From a checkpoint of a small sound classifier.
Training: adamw at rate 0.002, batches of 64, held-out accuracy 99%.
Rows from block 3, named by matrix and row number. Each number is 500 + 25 x the weight over its row's rms, rounded and kept within 0 to 999. All counts start at 0. Numbers have three digits each. After the name is the row's rms in percent of the matrix's.
# conv: width-3 conv (model.blocks.3.conv.weight, 432x432x3), inputs 120-139, a 3 kernel for each
conv.20 100:479480475478479480527531535549561568476474474492485490508502502523530532465473474509512508474483484530530522521536539486483477488488489487486481469463464493489484499492499496493497
conv.21 104:460452445476470471516521523559565576498498490527532528498510504511513517477474483499497505514515513504504502508514519465465460477474473464462460496498491478477476511518508523530525
conv.22 097:518529540539551560491495504505500503523534536500499490490495500482482483520516522518532546508504488497508513499501514483485489514510511479475477503513503478481485526536526495508509
conv.23 102:489484484502498490495497500506505512534538530516527514509520512489492487486483484503502498461456462486491494473472471496495497486482483494496492520520520487495496524530529597615591
conv.24 103:497497498514512520488488497464471477497493502477473481516517518496498499525542532594624607474481481525524526506521522513513513483471473496494491476466471515512509488477479495495502
conv.25 094:493494495492492492491495492491491503476477480506501504493491493494494491531541532516514516469469470482489495508518520496497502495497497484484488487490486501499500505509505515513509
conv.26 102:462461465480471475512515514523524527495495495466461454504508505507509516474476486471469474512518518532534528506514515478487489537537537495506508516525526490496502486487486441438444
conv.27 106:497490486493488485511510506496500501484477472466466467465465472492488494486474479495488494473471471502498497463459464503505507515520517494491489487483486482485486477480474498490491
conv.28 102:528537534480485489529527517490494482496489494502499504503500500552563548493495501498499499488486487504501495494498497599612590495492493542542536503497499588594575494489492497496498
conv.29 100:485484483492489492531536531500502507479474473489489487504502507502502509491495499507505501481483484523518514485482484518517517505507514499497490479478486502502498465463467473465463
conv.30 098:498503510504506506499505508502497501535544540495499496530542544497505512521524523520517523494503497507507496507513515500508515499501500516526527521533519495504505481474461507512514
conv.31 102:527537545569590590503501509507506509549568567483478473497498506496494493525525523532539545483471465489499508507509517497495498505506505491488494519518518468467472521528525529536539
conv.32 097:452452457488486484495499508509513517543553537491493492516522519470483496508521526482498508513530525479485478488503516464472488456450453507524526518531526470484498468476468516520518
conv.33 107:518513511474469468488486481485483480482471475484475476503494494525524516474456443470462455507496499498496491488479470530526523515511509535533531502500503537531531507507510471466469
conv.34 098:504513515523531536506505493508500491521528522507503498520524536491491488501498506522530539498486479525534539506501520491492490544546545460447452519526525489489492543553546498503509
conv.35 098:511521524516526525488488495494503508511514510482488485474477481496497498488481482482485480491484486462464465460457451499499501502511513512508511525523523479476480493499500531533532
conv.36 094:472468469480474469502496500492489488501496490531534523544544538479479477471472491527529532510510507542542537483487497493482481478480473491486488512514506519521512531532520501501499
conv.37 098:495504510497507514505513520507521526468481488487485490470476485500504510489492492449463476484481477486485490508521527471469464525530529490490486517516511473474468499504505478485494
conv.38 103:472470472475473473494504516467464470519522517460461465507508514478487503491500509487507518501509509486501512483494501490500509474469474507519518507518515483496501470471474481478482
conv.39 093:544553558512515524506514513506504510513513519488482485492498498541549544548549545528538540479479476495491486510512511544547545473474480529527529478468461533533531462458454503514523
conv.40 101:447453458476475483497498504504508506494503502578605605477485484474475482507517519470471473511519521468465463486486485478484486469466467462461464502501496493496495511509508532542538
conv.41 100:507508515513514520466469467472470479493498503466465465510516516476479485563575557534544544476475473508513509516523526488492490513513519481483487473475473477477480457456465493497502
conv.42 098:483485481499498497482487494498497506494483487538533532507506504482485487495499504521528530497492495512513512509515519489492491492481477464464463518512500516515513538539526524525522
conv.43 094:488490492496493501495495495488493494490491494571591584442444444492495498507522525477480484549561560491486481490483484497502498498494492494489491514519517506503504516519514479484488
conv.44 097:480481484478482483488495497489493505470470475497490494515504504490495493530536522540546530458464467516517517513518517502504503484485488473468473480476479512510503509502507512505505
conv.45 100:480474470491489482505515513475482485478478472506515518487491494499509508539553549529527527506513511505511509509514522509512513476477481474469467451460459496498497465477479475477473
conv.46 096:493485483504496489489494502503504514520515507503505502478480474493490489506503502491494497469466468461466460464465469481481488492490490483487483500499494456456464492494486566569554
conv.47 095:471474477496494492480494498480477478542549537468474470519521519478482490508522532478488501519534529485493502495506508473479491493496496521533533530541540478490499482485485471469469
conv.48 094:493492495487486490480484482465468474516513514520523520592616601495494500497495507528531531464462464541543533496505505504502497512514508512512511504502498506507501497492489499503501
conv.49 096:467466471501498499503516529481484483536541532469474467504503505478486498504514516496511526511523514498510518478491501491500515486481486517528526529544534489503515483484487476470469
conv.50 099:469467467471467466510512515512518523476468469540538536511511511493504504467479489511524528498500502527533525503519527499502499482469460465461464502495491516513505532524520519514517
conv.51 097:519523519523525524484485485490481484510516514475474484506518531498493496503501503494492499496492492503512518496494502486489486614636637492489491533541541474477473506509516495493498
conv.52 095:534550544493505508519523512481479476483484494501495504472472477551553542488488486471477478493486489495486485496493495559562553513517514525523520511506510553556546502498507482486494
conv.53 098:493491485483483481521528537536545553487483481503499503497505501528536540480478480470469469482483479493499498538557560477468467513514515485489485506502504485481479495495490510508506
conv.54 103:517518519468466464491483476470458451492486492494498503527528528523521517487485490474470470490490491501500499496500496536533532537536534519521519509512510541541539500508510466463467
conv.55 101:500499500510514512481480485483483489495493495503501502497500504495499498529531525517519517465468467491493490512515510497498496513521521485488487499501501504507507489490488513509511
conv.56 105:494493488514510499492491491506507506515509500509511505513523527486484482494489502498492497450439442498507520479473487471471468551555556454454452520531535472478487519526534525524511
conv.57 106:484470461481467462495495497500504508492491483484490488498502493491493491492493490482484491489485488478477473468474472487490493503500498503503504467464460482485488454452448522524517
conv.58 102:469464459479476478516515513482486490447445451502510513513517522494493498508513511510512510487497498535538535506502503511508507521524521476472467486491493492491493467470480443440443
conv.59 102:470465468479472477522524526510509516487490488493502501518527525500501505498498496516514511460465463519519518488489489515515517481480491485481477474476474507507508464464470498503500
conv.60 094:512514521493500507506508507498500502481489493537551548450454460505509505507519519473477483520524520483480481504497498511511511488483490491482482501496495512510506529532527464477478
conv.61 102:523537532481483486532528513492491480494487489504498505503498499554560550496499501499495494485482483503501493498499495604617590498497495536533532504498497592595574492490491498500500
conv.62 099:495493487500494493511514518535535535516512504513518512478477476510514515493486486476476469465462469461464465500504501494495494488481487490489490495492490484485483497501499556562552
conv.63 105:484484482498491488502498494485485492483476469473464464525529537483477481480476484530527524433434433563565559488485494497496491508514513481480476485485488496493484501493494471465469
conv.64 110:478476474500495497504505505478478486489485487465459460510513513488488494491495497522527522456459461542541537495498497504501496515516524485478475496491492495489485483476483455451456
conv.65 111:506502506489488494456454450453452451476481481514519525481484477492493496516528531483488493500508508480482481513516509498502500510507507490492498482482483495496500497497501484486488
conv.66 097:510511511498504507497505512508521526447451463475471475510517516508520526505513508522533526472478481520523523544578583488490486511504506464462470486478474498493486486474474484482492
conv.67 098:503504509516513520489491500509506512557574562512509502511521518494496499524515511518514516488492492458457470475479475494499502470469475504517523499504500476480489493489483582594584
conv.68 102:485480479485479481536537534595602617497493492492489494480480478520525525485480475483478480500501501507507496504507509473474468500496496475477475489489488480476475478477473505502511
conv.69 101:487482483478480476538543544586608623490484484501501503490490486522533538482482478481483484504503506506507498514521524484488485496495495490492489492490486492495491485492486505506507
conv.70 098:499501503507505507459458459467460466495497500511511511516530526479476476494487490491484483473466474502503499497498492489485486527526523498499501530528525499497501516513512507506508
conv.71 104:487484476479475479525522523583591597489484480486486484482478476512512516478475474475471469483486485503500496497500501471464465513511507463468465481488482466462461484480480499499505
conv.72 102:470472474481480483488495497459465483478475484498492496524523517482490493517523517532539533453452459528531533504513511517518518516514517467467470504500504513509510505494494499499496
conv.73 103:505505499500500499497506503509517520452448464473470476496501496497508508503516511529543535477480486521521515508529537491486483497489488479471477477470467505498492496485486485490503
conv.74 097:485479479491484486486483478484478475481475480482471477540546541480483483510515515537545542452451463542546538515516517498496493532537529468461468491486483505499493491480480469470480
conv.75 096:475469468489478483523521528482483494495496494534544548510521520494501508528535540512508510506517515508511513485481487509510513473473476488484478478485480501501505476474477495501496
conv.76 095:529534538558562565499502501508505504554567559489483479513514519504496497531526520538542536477466460508506521511506510505500502521519526488484485502510512479475479515525523524529527
conv.77 099:522528535542553558465472479491494501520534537474470461500498497483486486542542528553559549467459453495491493511511504492495496489486496478475484461455456475471473498497498527536535
conv.78 097:477473472496490487488488492504500503520516505530532527527533526488488484467467485522521527486483489507513510488489498494490491483479475488489484512514503510516512544550536550555545
conv.79 101:519526522530532531481481489493493503533537525496500493515530528496493499491486505503511526482475467495506511470473494485485483510517515507506505532531526485486485512523520538545534
conv.80 100:472467469487490484486494500492492499504503488529529522496503506474475481466462476459476510526528520488508518469483504487489491497499494494496498556568548512522523557572551511513508
conv.81 095:495505512497508512497497508494493492484503509492496498469474484486484492516529537461473496504515518481485492488485496478478484515523522486494498522532535477482486504509512477483494
conv.82 100:492491488514514510504509509519515520520524516515518514489491488490490489494494490494493492453449449465470474491496493491488489486488489479476475502502497488490488514516512570574563
conv.83 092:527532532467466466523518505482481468482477479533533530491489487547546536467466480472477483510507505504503490481486492570572560500495489528530524507503501603606584522520515491491494
conv.84 100:483481486487485488503508508513522525467468478498500504499500503501509518525536529526527517497508510513514511532559558479479475477474476461460463466466465482480472485478489486486493
conv.85 102:526533534517522523512511507522520520509512515495495490497493505532529528500501497498497499483474466492494505515514522524525524516518519500499498498502509515518517519527528493494494
conv.86 101:453448443473471467513510515521522530472470467504511514455450446484486490507515521482477483503519520495497491490485493474475470494494495469473466440452448457454457465476472492487487
conv.87 090:494494492508500496505499496498496497514509498482485482561564557501502500484484501548551549467472471554551544504504510508504495483480476513508510490485480526517508493494483511508507
conv.88 100:463464462475466465505505512507509509484474471535532524509520519496497503472468479495499516508504506515527529502508521487490493515519518469462466532533524510517516561568549499497496
conv.89 096:499490491483480478497492491496501498449447449544544542505507502495496493488493494509512516511508507532533525497495496507499495489482476479474469486477477522512506534528521461458465
conv.90 099:501496496503497499540549551497498506488483488502500499500498501514516520504508510509508510492492490517518518484483488531531532494496497512504505487487485521519518480472479485483488
conv.91 099:469472477495497499505504506512515515520527523551568559499514510480485491525538539498504514504514515464475471485492501482486486461460464462468465489491484476479476499499497538548541
conv.92 094:495490492500491491533541542488494502511511505512516513515523520515516526511510511509506507484484485502504507476475484535532535479477485513511511496496497520517520477475478505503500
conv.93 098:512512517512514517497502507504505515535537530489489479536549543509512514514514518544550555455454444512520513498504513506504505462460461513512512470468454513512512489488476542547541
conv.94 096:507519523520531533491499503493499502496503507494484486474475482480484483497494494484492497493486483494495498487490495481480478513522530490491492528525523486484487513522519511511515
conv.95 096:497499499505506506478484491485485486535548536477478476516516517480486495503514522465478489519534528504508515502504511473483492515518520514530528553564555482496503509511510469461464
conv.96 094:497496498495491490504503497516514515536535534529531529568592579515516512508505512496489484473474478502503487492492488519515514527534531510510511508511507502501496480481483530535534
conv.97 099:479481484494497496523529535529534539511521510504510503501505503510522533464470481466477487523532534498502501523531543480488493502504494509515520539548537495505508515518507476476480
conv.98 101:464470472480479479484492498495494498527540525536546535507520520465470484457461486453464492534541534470485498458472505475484489475473473497503503554569550504509516531538522526533525
conv.99 096:534545542489502502525523519479483479482488493499498507480482487556557546487486487474476479490488489496490485494491493575571561517517516523524520513509511561559556499498505481481492
conv.100 101:473471472470470471514510506490488489476475478575585588469461462490489487505515515493496495512514515513509506499495493507509502491488489465459459504504499499499495518520516507509509
conv.101 107:522517514478472472488485486489486480490478481489481481501493491530524522469447439468462454508497497496492490484474466535528530509506505536535533507500505539534530512508510480472473
conv.102 100:510512511495498498471477488485494497498494494512521523436438433505510512518528536468479494520532533435446455488483498494495495471470469511511509453458457493497496486488492488492488
conv.103 097:495494501510507515512511507518515512506510514523533537463465467497499499555577572502504505511520518500490488514516513502505500492487491472469469497493489480480481501497499504507512
conv.104 101:462464461468465464461463464485484493492506504523532537509516508472474478530539534504505503488497499468472470508513508475478480473477474471474481477481474470474474487491490528533530
conv.105 095:498499494500501496505507504497501512489483476497493490529534528489486491469474492528532540481486485546549547496506513492486478503500495487483482502501495512505499509511500502501498
conv.106 098:522531529522531532478482481487488488491497499486476479496502509491492490508515518509526531495486483512517514488494503485488483522529528490490488510508503494487484507512510508510512
conv.107 097:544553552505510518523523520504506506514511511527520524493492493560565556506514511490497497491487486493488482496500503572567558498492496524519518510500490572563556510509507505509510
conv.108 097:496500509513512520497501509506500502543550542508512505509523526482485499520526527506513524518523516485490489497505527479489500483484485509522523524535523492499506496496480507514517
conv.109 102:545561570551569578506505503507503504524538539477473469471475480523525526529526526526537536479470461472470467508509510524528529492493499514516516495493492510513510505507506522527532
conv.110 098:484486488481483482480486495480488496481476479503496500519515515488495497511516509529536528464463467528529527511517517509515516512515511474470477507499501517516517509505503506505504
conv.111 101:485484484482481481534541541592609623493486483506500500494489489523529537482481482483479483506507510503504498513522522487487482500501497493496494495494488493491493489488487510504506
conv.112 103:479480481502498498477479483486480484501499497518520521501503502466471480495493501487490493516518519495500497492499504475484490528528523488492496538546538501508511523518517502497498
conv.113 098:515529526519527526484484484490488490503506506483482477492508511494496494500499513489508526495489480504516524481481501486483482526535529502499500513512500487487480501509503515520517
conv.114 103:511524525523531531492494499494497497500505510484480484475482490487487490506502498494498501497491489494498499494495493482482483527537541492489493515512513480480480495497501507511516
conv.115 099:508514516508513518487486493490490500498510508522537536505517515492493498520529536473467471492504507495492483490486483496497492525527524492495494490495495483486483492491494495507506
conv.116 103:489483485476473478525519517526532541459460464464464464499503505518514520485483486492483476461460465533530519514518515500490479536541541470471469488491491481469462470468468467468476
conv.117 102:528532534482482484527528514489490481490486487502503504498499501549560544496495502497497494491485483501499494494497499596611588499494495540537536503499499588593573494492499499496503
conv.118 099:501504507498506506485484497492494498522533528475486476503517522467475484465468482454461481505513511477486491456463477462476489511517513509524522531540536480486497492500496498506509
conv.119 099:496493495456453448528528528531535537455444445526525521476476474529527522477470478494500505513510512513518514526531536522518514478472464504503497495487484534526519515514502470466467
conv.120 099:504505500461459458528530532533539541457451451524525521469474473529534531477475486485497504512512514514517511531536544525526519480476463506502504499496488530534523510509498462460465
conv.121 097:496495500508509514500502500498495495499498501546561563467465461496501497528548554483485492517533531477475470498501500492493494513510507477479477496497499481483482504501509505504506
conv.122 103:496487486500496501538544543499505508480476477499497494512515514515515518501500503511506506486491489526524523489483483524523525494493504504502498497497500516513514476479487478473476
conv.123 100:493493493491492483474480479486482491484483481499499502505505506488492498509521520498500502493505503488495493508511512494505512525528522499503507522527520509522521513507508504507503
conv.124 107:473469473495497499509507505493494497480474478468466471511507511483479483485486488522523518449450453542537527493489492495497494507509514477473472472472475489483483484483486473465473
conv.125 100:530536535476475479525522510488490479497486488507510513503503499547553541491486488491491486492488489499494493496501499596606587502497495537539533509501503589599581496499504497494493
conv.126 098:464455459471470469491493501504503508497502500527536537467474472488489489516530534462471488504513517443454467490497505487488489464460462490495498482484480473478484486487482535545537
conv.127 099:508507509488485483509511516505512515510510503524521517467465462520527529462463477443446461546547541489487482501508514528532527489485476527533530554560545541545541526525512478477478
conv.128 100:526536532472473477524526514488492478494489492508507511502498499547556542491488492495490489490486489499500490494497497602615590498498496536538529507503501590595578497497501497496496
conv.129 097:493495502506503506504506512521522529537540527531540523519535529505505510525523525505515524499494490464477480488498516496498496464462471491493491493494485497499493502504493561572567
conv.130 098:508516518508516518512510513497501504484490496505505507482490507496493498520520518491500511501499500510505516503507511501500503528537537493493489528526528501503506499503503487491497
conv.131 095:505503507507505508492493494488496499504503499533547549485490481514517519533548557481491491529535539485489485493498500505507507508509506493488485495495492486489491501496497498495495
conv.132 101:473470465479482481540540540542551557481477477484483485479476480505509514481478476496490489472475478514514509508514516478473469500503505469466461475482478472466460482488489486483489
conv.133 097:548564561506514518518516508473474467501510512484488492466470474551552540488478478482480481487481485482475473488488485558559550508509510529527526517511514551549545506506511502509513
conv.134 104:505511517518524527486487486505502500512521519532532526476471469492496502493493492486491500501493493449446455476477478496503506487484491478476480518517514502504509553565562540545538
conv.135 094:487491492489489490490490492492498505482480486506506501497498498486493492533543525516522518465467468487496497512523524491494490490495494472470477485480483493487488506504507514510512
conv.136 101:503510515524528529493500507506507512548554543495494489493494493487485487523519515522525519463450448462466475486481485505501506469464475500499503506504506480477479497505500584598586
conv.137 098:513517513460460459531531521464463465467462462500500502514515514543544538491485487495489490472468472521526516493500492564563554519524523527525525497495495555554546480480482485482477
conv.138 093:488483481494482487491493494473478486505507509535545551530545536499502501533542546502505503501511511512512500507503496505509503506504501510506501487492492495494495483478479499505506
conv.139 098:510508509482478479497494490479475480454457464475476479516520517501502501536546528525527523494499497511517520514522524515517515521521520506503507487483485507507508476474480462451454
conv.140 098:514524528518522534488488492488483492510518518473467469506512519500498502528528522514522519471466458496500495509506503506504508545550557503505505497495498494491493479478473504507512
conv.141 097:496492489495490487512512515518522523547551540519523515534543533502508510483482498472470471523538532480476473495502504508506505479476477529535535531544536499503503502501492520528521
conv.142 104:496494495490497495492500505506514523469469481492491499504505505500506515516528519530535525488495498516515515523555555492491486477472468473471479465462465504500492496489488503500509
conv.143 100:491492493493487486479480483482484495483481481496493501507508508490494492515522517507512513478478477502512508509520520500498496519525522491488494508508505498498499497496494504499499
conv.144 103:481476480483476478518511510515511512472470462509505503516525524497492489450445461505499510493489479551556558502501514493483481535540536464454450510509502506504500538542531454456454
conv.145 100:486485488486489491495502507513520526499505503479479483506501501498508517506523521500508505515524524492497495517548558472479485479472470492501504503514510493496499493491492471474484
conv.146 099:475471471493491485482478488494500508507512508509516510534537529490490498512522517531534527479484484499499499504514515490485484462460465489487486463456455480473470494485485529531530
conv.147 106:485483481493485479488479472510504492524526518549550542525529525519510504440432449463467488527520516484491499454451471507500496508498491494491494536544538506508507557576563530534526
conv.148 098:494490488490489483517525528528535545472469474506505510501507507524532540478479471484474471468472470498503499531548550483479479523527521489491491516514512490490489502500502505505506
conv.149 106:487481480484480477512514515485489496465457466481474475509513514501499504493492497503502496475476477530532528498492490514512512528530529497489488501499498503497499469466472438432437
conv.150 099:510520517510516515512514513503502511522528523503512507514521520499503498476471472477480480468467469478478483460457465506508501496505507510517511517514515496500499502507509536542534
conv.151 101:480479480480481485536540543577587591482477475527523523494496495523526533477477477484482485513509511509511503520524528485481481498502498485481476505502495500498491515516509509508511
conv.152 102:469466466469471468481478492486483484515517506546547539513521518478474476470473493479489507539542541501510507472478501481479478490487475501505504538546530517520516531535516500501497
conv.153 104:509502496511503497484485481495500502506495490481474467490482482485472471473450439490470459486474475501498501473460449479475476516515515490486487501492503468461464514510512506500496
conv.154 098:510512509465462458506505493470460456490484480522522517535532531527527517463469485511513521498498498517521513480488496538536527474474468522518513489490482552548541509514506502507505
conv.155 094:484491494492487487492501511486482490533548535502509505556567561490498511473480495493491496500512509530528524496502501498503515517519515519535531537546533497508513488484475498505504
conv.156 101:502518517505517521506503507498499501484495502501502503484489498497496496514514512482493498506501502502500501502501505498494497529535534496497495522523525502502500495497501493498508
conv.157 102:522533529474474472531534521481486476494487488508508512501503501547554545491491493500499498485481480507509503494493493628649615499495496536531526508500502601611590492491497494494492
conv.158 097:485482478480475472483484486467474478461461468498510517504513507485491492531544539504511509500506512502512506514517522496499498519524519481478484481485486480484483461460467467463466
conv.159 091:491496492496494495498502502495502506525539539522530530558580575505507504504502508508499492470471468500496484502495483514511508506509510511511513500501500503504500475475473529543539
conv.160 110:478471476477472477507507507487486494450449462473469474518524529493494499494489492512514511455460463541543540502503502508507508527530532480476475497499499498495493477477483433427435
conv.161 097:477478477480482485478480484488494497483483487507503506502500504480481481518524512524525520465464466498501501510515513480480482486481485475472481490492492489490491506505505521520516
conv.162 100:474465459484474470518516517549550555492489488493493492489495490495500502487479474473467467474473478494494485490495492469470467498495497473475473467468470465463463476476471517518516
conv.163 096:509515521517519525502500504509509516550558551509513510520530530510506507525524515521522514469463465475472470496491490507506506472470482509511507476473464495496493496489487568578571
conv.164 106:496497493492489493533530531572585592488476479492487492478484481522526528479473470467467471486489490508505500506509510479476472506509507472470473485492487478474468482483483500499502
conv.165 097:517521537531540554486488497498497504522538546469465467470470475472475476532541534523539541500505497463461457496494506482483486482482491504513511495505503469469472484488481498511519
conv.166 103:496501506504514519489498504505511522492496503467462466493497501501508517541547531545552549478478481511513508529552552494497494466464466478476483465462458495497494481476475500505516
conv.167 104:483477466489479471505507504498500500470452454483476477487485488487488488488476478494490496484482486512513506472470471500502501508509512492493489474475479487488488471476474478469468
conv.168 099:500496499507502502476484486493492491523529516473476478499495495490496500515530532489498506521528523462477482501504515492493501493493490506518518509522515489499504485492490488487484
conv.169 105:487477476483482483529537533497501504471466471486483487517514520503504510496493499511508504475474474532530526491487488519518519494497500498492492485491493511506505467471475464462464
conv.170 101:492495495498497494475475473501493491503506505456453455521525519482489495507514519486488491492508506508509510515518515476485495535539534497508512518528521482490500475464469458453452
conv.171 101:514516515527531523499501500507510511516518511483481482493494509493484485480471470492489487457438438496502514475462467482478481543554558485481482526528537462464467514518530518520513
conv.172 106:466456450456447444517512510541542541457444442510507506510511509511508505455448458499495497500497499543540536506508509473468459502504504476470467493494486491487479522520510489486486
conv.173 095:499504511519523530485484494484487494521522522491493493505507508492491492523524522513521519451449447475482479497500500497496497497498506498497499516517512491492493497499498543546549
conv.174 094:481471472496495487515517519496502511514516509527551552502514515497505508527541546500506510509521524484495501480487494504507510455456461485484483468476474493498502472478478512521519
conv.175 097:513519525533541540494492489514509504538548539501500489537538546481475472497497510539544549489478470528532533497494510480478477509507507469465461513520512486487487543552540536540541
conv.176 102:470466456476471468528528526565573578483478480484482485473472470508509512480474471471470471487490490505504498501503504462456454510504508470470467479485485460455456485490481500502502
conv.177 101:476474473488483483513516520528529531476467465533535533495499501502510514464463478475489509507501504504516516512517526481479482499497486483480482517516504508511511544547532510511505
conv.178 099:498509511500511516506507518510516527472482494490488495470479485505510518493491491450462475492484486486487492518524532464462458520524527489489484519517515473471466500505512473483497
conv.179 096:487491489487489485511506506505507516475468467492488490516523524492491493469473488521521531472480473547548546502508519490481478500500489489486479505505497507502495501505499498494498
conv.180 098:519532531536546544491493481502498494533538532495493491531538545502499493501497512521526536463449444520527534497491512487485482525532531471466464513515514476477478534543539534534531
conv.181 100:489485486493486484494487489502497493500501504469472476520530532486487494494491498479475480502511513516523525501501509480487496567574570499506505523546542483495505493498501451448458
conv.182 096:504507512514514515494500504512509519544552543520522515514524523498499497533525516518517511483477479469468471488490486495496497469469477504510510488482477486483487485481479576587579
conv.183 095:483481475488481477502505506473483493503506505540549551535548539502508509528534542503500500507513515522516507505502500508505506503498497496491491492488491502498496482470476496503501
conv.184 101:503507511498510516505511523529536550482491496493493493477480488509512516477481477458463477500496493477480480505512519469467462516522522500495494527527523481474471502511510489493500
conv.185 093:488487485487490486473474477482485491513516517506507505569577569489488496511519520545552545455457458522519512504513511499498493493493488493498496480484479506503495482474475515518519
conv.186 101:466471470485486487491496502496494498520523508540547539497508506468476486453455477454478508520528526477494502461475504484489494475475466493499503548561541507517518538548531532535530
conv.187 094:527532536477483488511511502478483477485485495515526532476478473533532522521527537475469474499504503482480478486483481537535529502501497507506504486481479532534525505507515468475477
conv.188 098:489490494503504512487486490484486493511520517505518520480499498475484486567587583518527530502509511469473479498509517481486483443444458489489491458459449473478474470470466509518519
conv.189 102:526534535482484488530529517491486480495490490501503505498502500557565553497503504498501497483482483507499492495497500606620595497495494537535532506499498590591575492484491501501502
conv.190 095:460459465493488488491494504513518523545554544499507499523529526479487502511511524490494507514531527476474470480490497467480493450451460509523528522531525472486498473481472528534531
conv.191 097:468464460487482476514521524485488500496501497526538542510525525496497504526538538514516516504516514508513515484490499508512514470464469479477472475475478498496503484488490490501496
conv.192 098:510515520527538542474479481493494503517522528486476474495498497476475476538545533553559550460453450496492491506510508492492487468465472480476482476470471488481478503497494540551550
conv.193 099:493484480493489485516517524540544548504501498510511511473470467515517518486482485469466462463460467470474478501506508496491489490491491489483484484482479484483481494495494552550547
conv.194 100:517521520532534529484482477490482487528529518492489487495511521488489492487483493492497511478467466486499509476474499489487487531544544489488484534538535488489490517527527525531522
conv.195 101:526533532479479480526525510486487476494488495505504509502500502554561548487489491494492491490485487501497491496498499595607582502500497538536531507499498588592575491489497496500502
conv.196 100:503508512534540535505505510523524526559569548508502492513519521505501499529512512519513522446436428477490515499484496498493496496499508491489486506517519465462473508525526578583569
conv.197 101:493491495481477483516518520537546551472475476482484483508512512524526532478478485478471465490493493499501494525534533489482477522528527498499498496499501481478472478469474488489494
conv.198 091:495491494500497495484484489491494495529539530520522517601630607505501503499503512522530530462462457524521515496503508505504499511507501507510510495500493508503497490487484523534530
conv.199 100:480478479495496490503499500507503497524525517530534529498497507488488490469460473456464495537531527484501519472474500495496497518517517501502498575590583510514519565589582516511508
conv.200 104:515517511514513506470472471486489490503502490488486474488490492500493492451442438491488491505488483494498501477464468492490492511514514506506501519514514496490489518522522517516507
conv.201 095:520532531529536532494492494497497493512515509482475471504511510499500493500499514522528537492481472517527527483486494491488483515522517505496495513504498492490483503510502525526526
conv.202 107:505506508508509520492500509465474482500503512494501505451449454478481489535542543510522529507515516479488492484493497486494497468464469491492486455459456480489491489495494473479484
conv.203 107:494493491517518516484487490459458463479476482468462469526529521480479483522531526563576563460461467535538529506515516502503507518515514471466464492481475502496498487474474459458468
conv.204 103:497500509502507513474476483487479481510519521468469464500514517474474484513516512503510513493498493506508502505509508474482491542550549494503507508527521469482488484481478482486495
conv.205 099:471472477480486484514517523525524532494505496537546539466477482502507507465474488447466486549555547490507511501510524481487487493487474488494491530537523506507510528532517474478480
conv.206 097:466466468489491489529531535495497500491485486523519522484482492507503508488487489497502504472471469499505510485487493519518518494493499497490492513512509518515521508517512512513512
conv.207 094:507517521508520523503502507508510515500506511501516519475478477506508509523536547485492510502514517498500500501501514493498495511520519493490492505509508490489490492499505494498502
conv.208 102:476474474484479481497509520516524531475472468526523526500502499499508516467473480497516522513514511526529527516537543479481484486475464474476481514512504508504504533531517510510507
conv.209 104:500500502498497497483478471475466453505512509513518514495498513512510510465458464459457476525522514481495508474469483513517513529534537512509512554573571517521525538559557465470468
conv.210 092:487488491487486483482487481482485488483483487505508511488488489487488489557567557515518516511522525487497499504511516501501500482485483486488497474479471479478481473474480494488485
conv.211 107:491486485490488487515514513529537545480478478480481482470467471500501508473469471461460467477480481503501499493495495469468467516520522477475474489491487463465461485487482501496499
conv.212 105:479462450483471461490495504500504508495493487502510509489497491477483482499507514461475482489500500467470469463475481474476479495492486496498498439445441474476477457457451515519517
conv.213 099:532554554567591590502504507498499508536546544478471473484484492490491494508507506505511507490476472483484490494492489490491493517524524490491493533532528469472472523529529529541535
conv.214 104:493489493500489487506500499500495494495488489475470472520530534501501500497491489490478478463455458535536537490489490503503505586596592496500501508517521497496499490487492466457461
conv.215 104:506505502488487485465469478483486493471469465502511512445443434504505506519527530479485485513522520457469467497501503493495496482484483496499500440443438488487489476481481467463467
conv.216 104:484484482473476472540540533590608613486476480498498497490490485514516520471470470480478475496498501505502494515516515487488485494493495492493490481485482489491487475481477500500507
conv.217 094:513526523518524523484490492492494493501501501480471469495508517498497499498501518499516534496485480514527529482482506490488491523531522506506501512506495492491489503506498516515515
conv.218 103:483482481485486483498494495505509512465464462477475473501504508494496494460468474510514517464459458553547539496501510489488480494490494487481479493485483497492483497497493483485489
conv.219 106:520516514464463467492492483463460461451449452478478481512516514523524522517522521509514512483486489512517513521525520534531528523526522514516514481480482529531525480471479439435436
conv.220 103:479472469480474472531529527578585600492488485489490490480476473512519520473470471475474472488491491509504499504507507466464462507508510464469464491494494467466461493500494502497503
conv.221 100:477476482509509514507513519482481489530532528496493488505517517478481488504504519523544562514523514525540542479493513503502512481476469508515511534548522503505508513514493501498516
conv.222 102:492486485496496496533544546495499502484479482495489492509511511513514516497497503515515513482484483519522521487477481528528529493494495505499498497499500520518515483488492481478481
conv.223 094:495499503502499499481484496501498497522530528463461464516523521487491502482493502469475478502516514513519515511514516474482494534537535509523527532552545482498502476470471460461462
conv.224 107:477464459478466463503506508500504513488486484490494497489495495479481482494488489491494495470472470492491491463468470486489486497493492491489488468472465474479476466469461516518516
conv.225 098:468464472498501498499513526480480485536544529464471467506506506477485504500510522496515523509520517498512523482493501488502514487483487517527525522538532485500514484486488479471471
conv.226 099:480473470485474474517522523481483493512510506507513508543542542505503510498497506531542536467466464539541536491501510525524526466463462509504498504497485521516514499494489502503503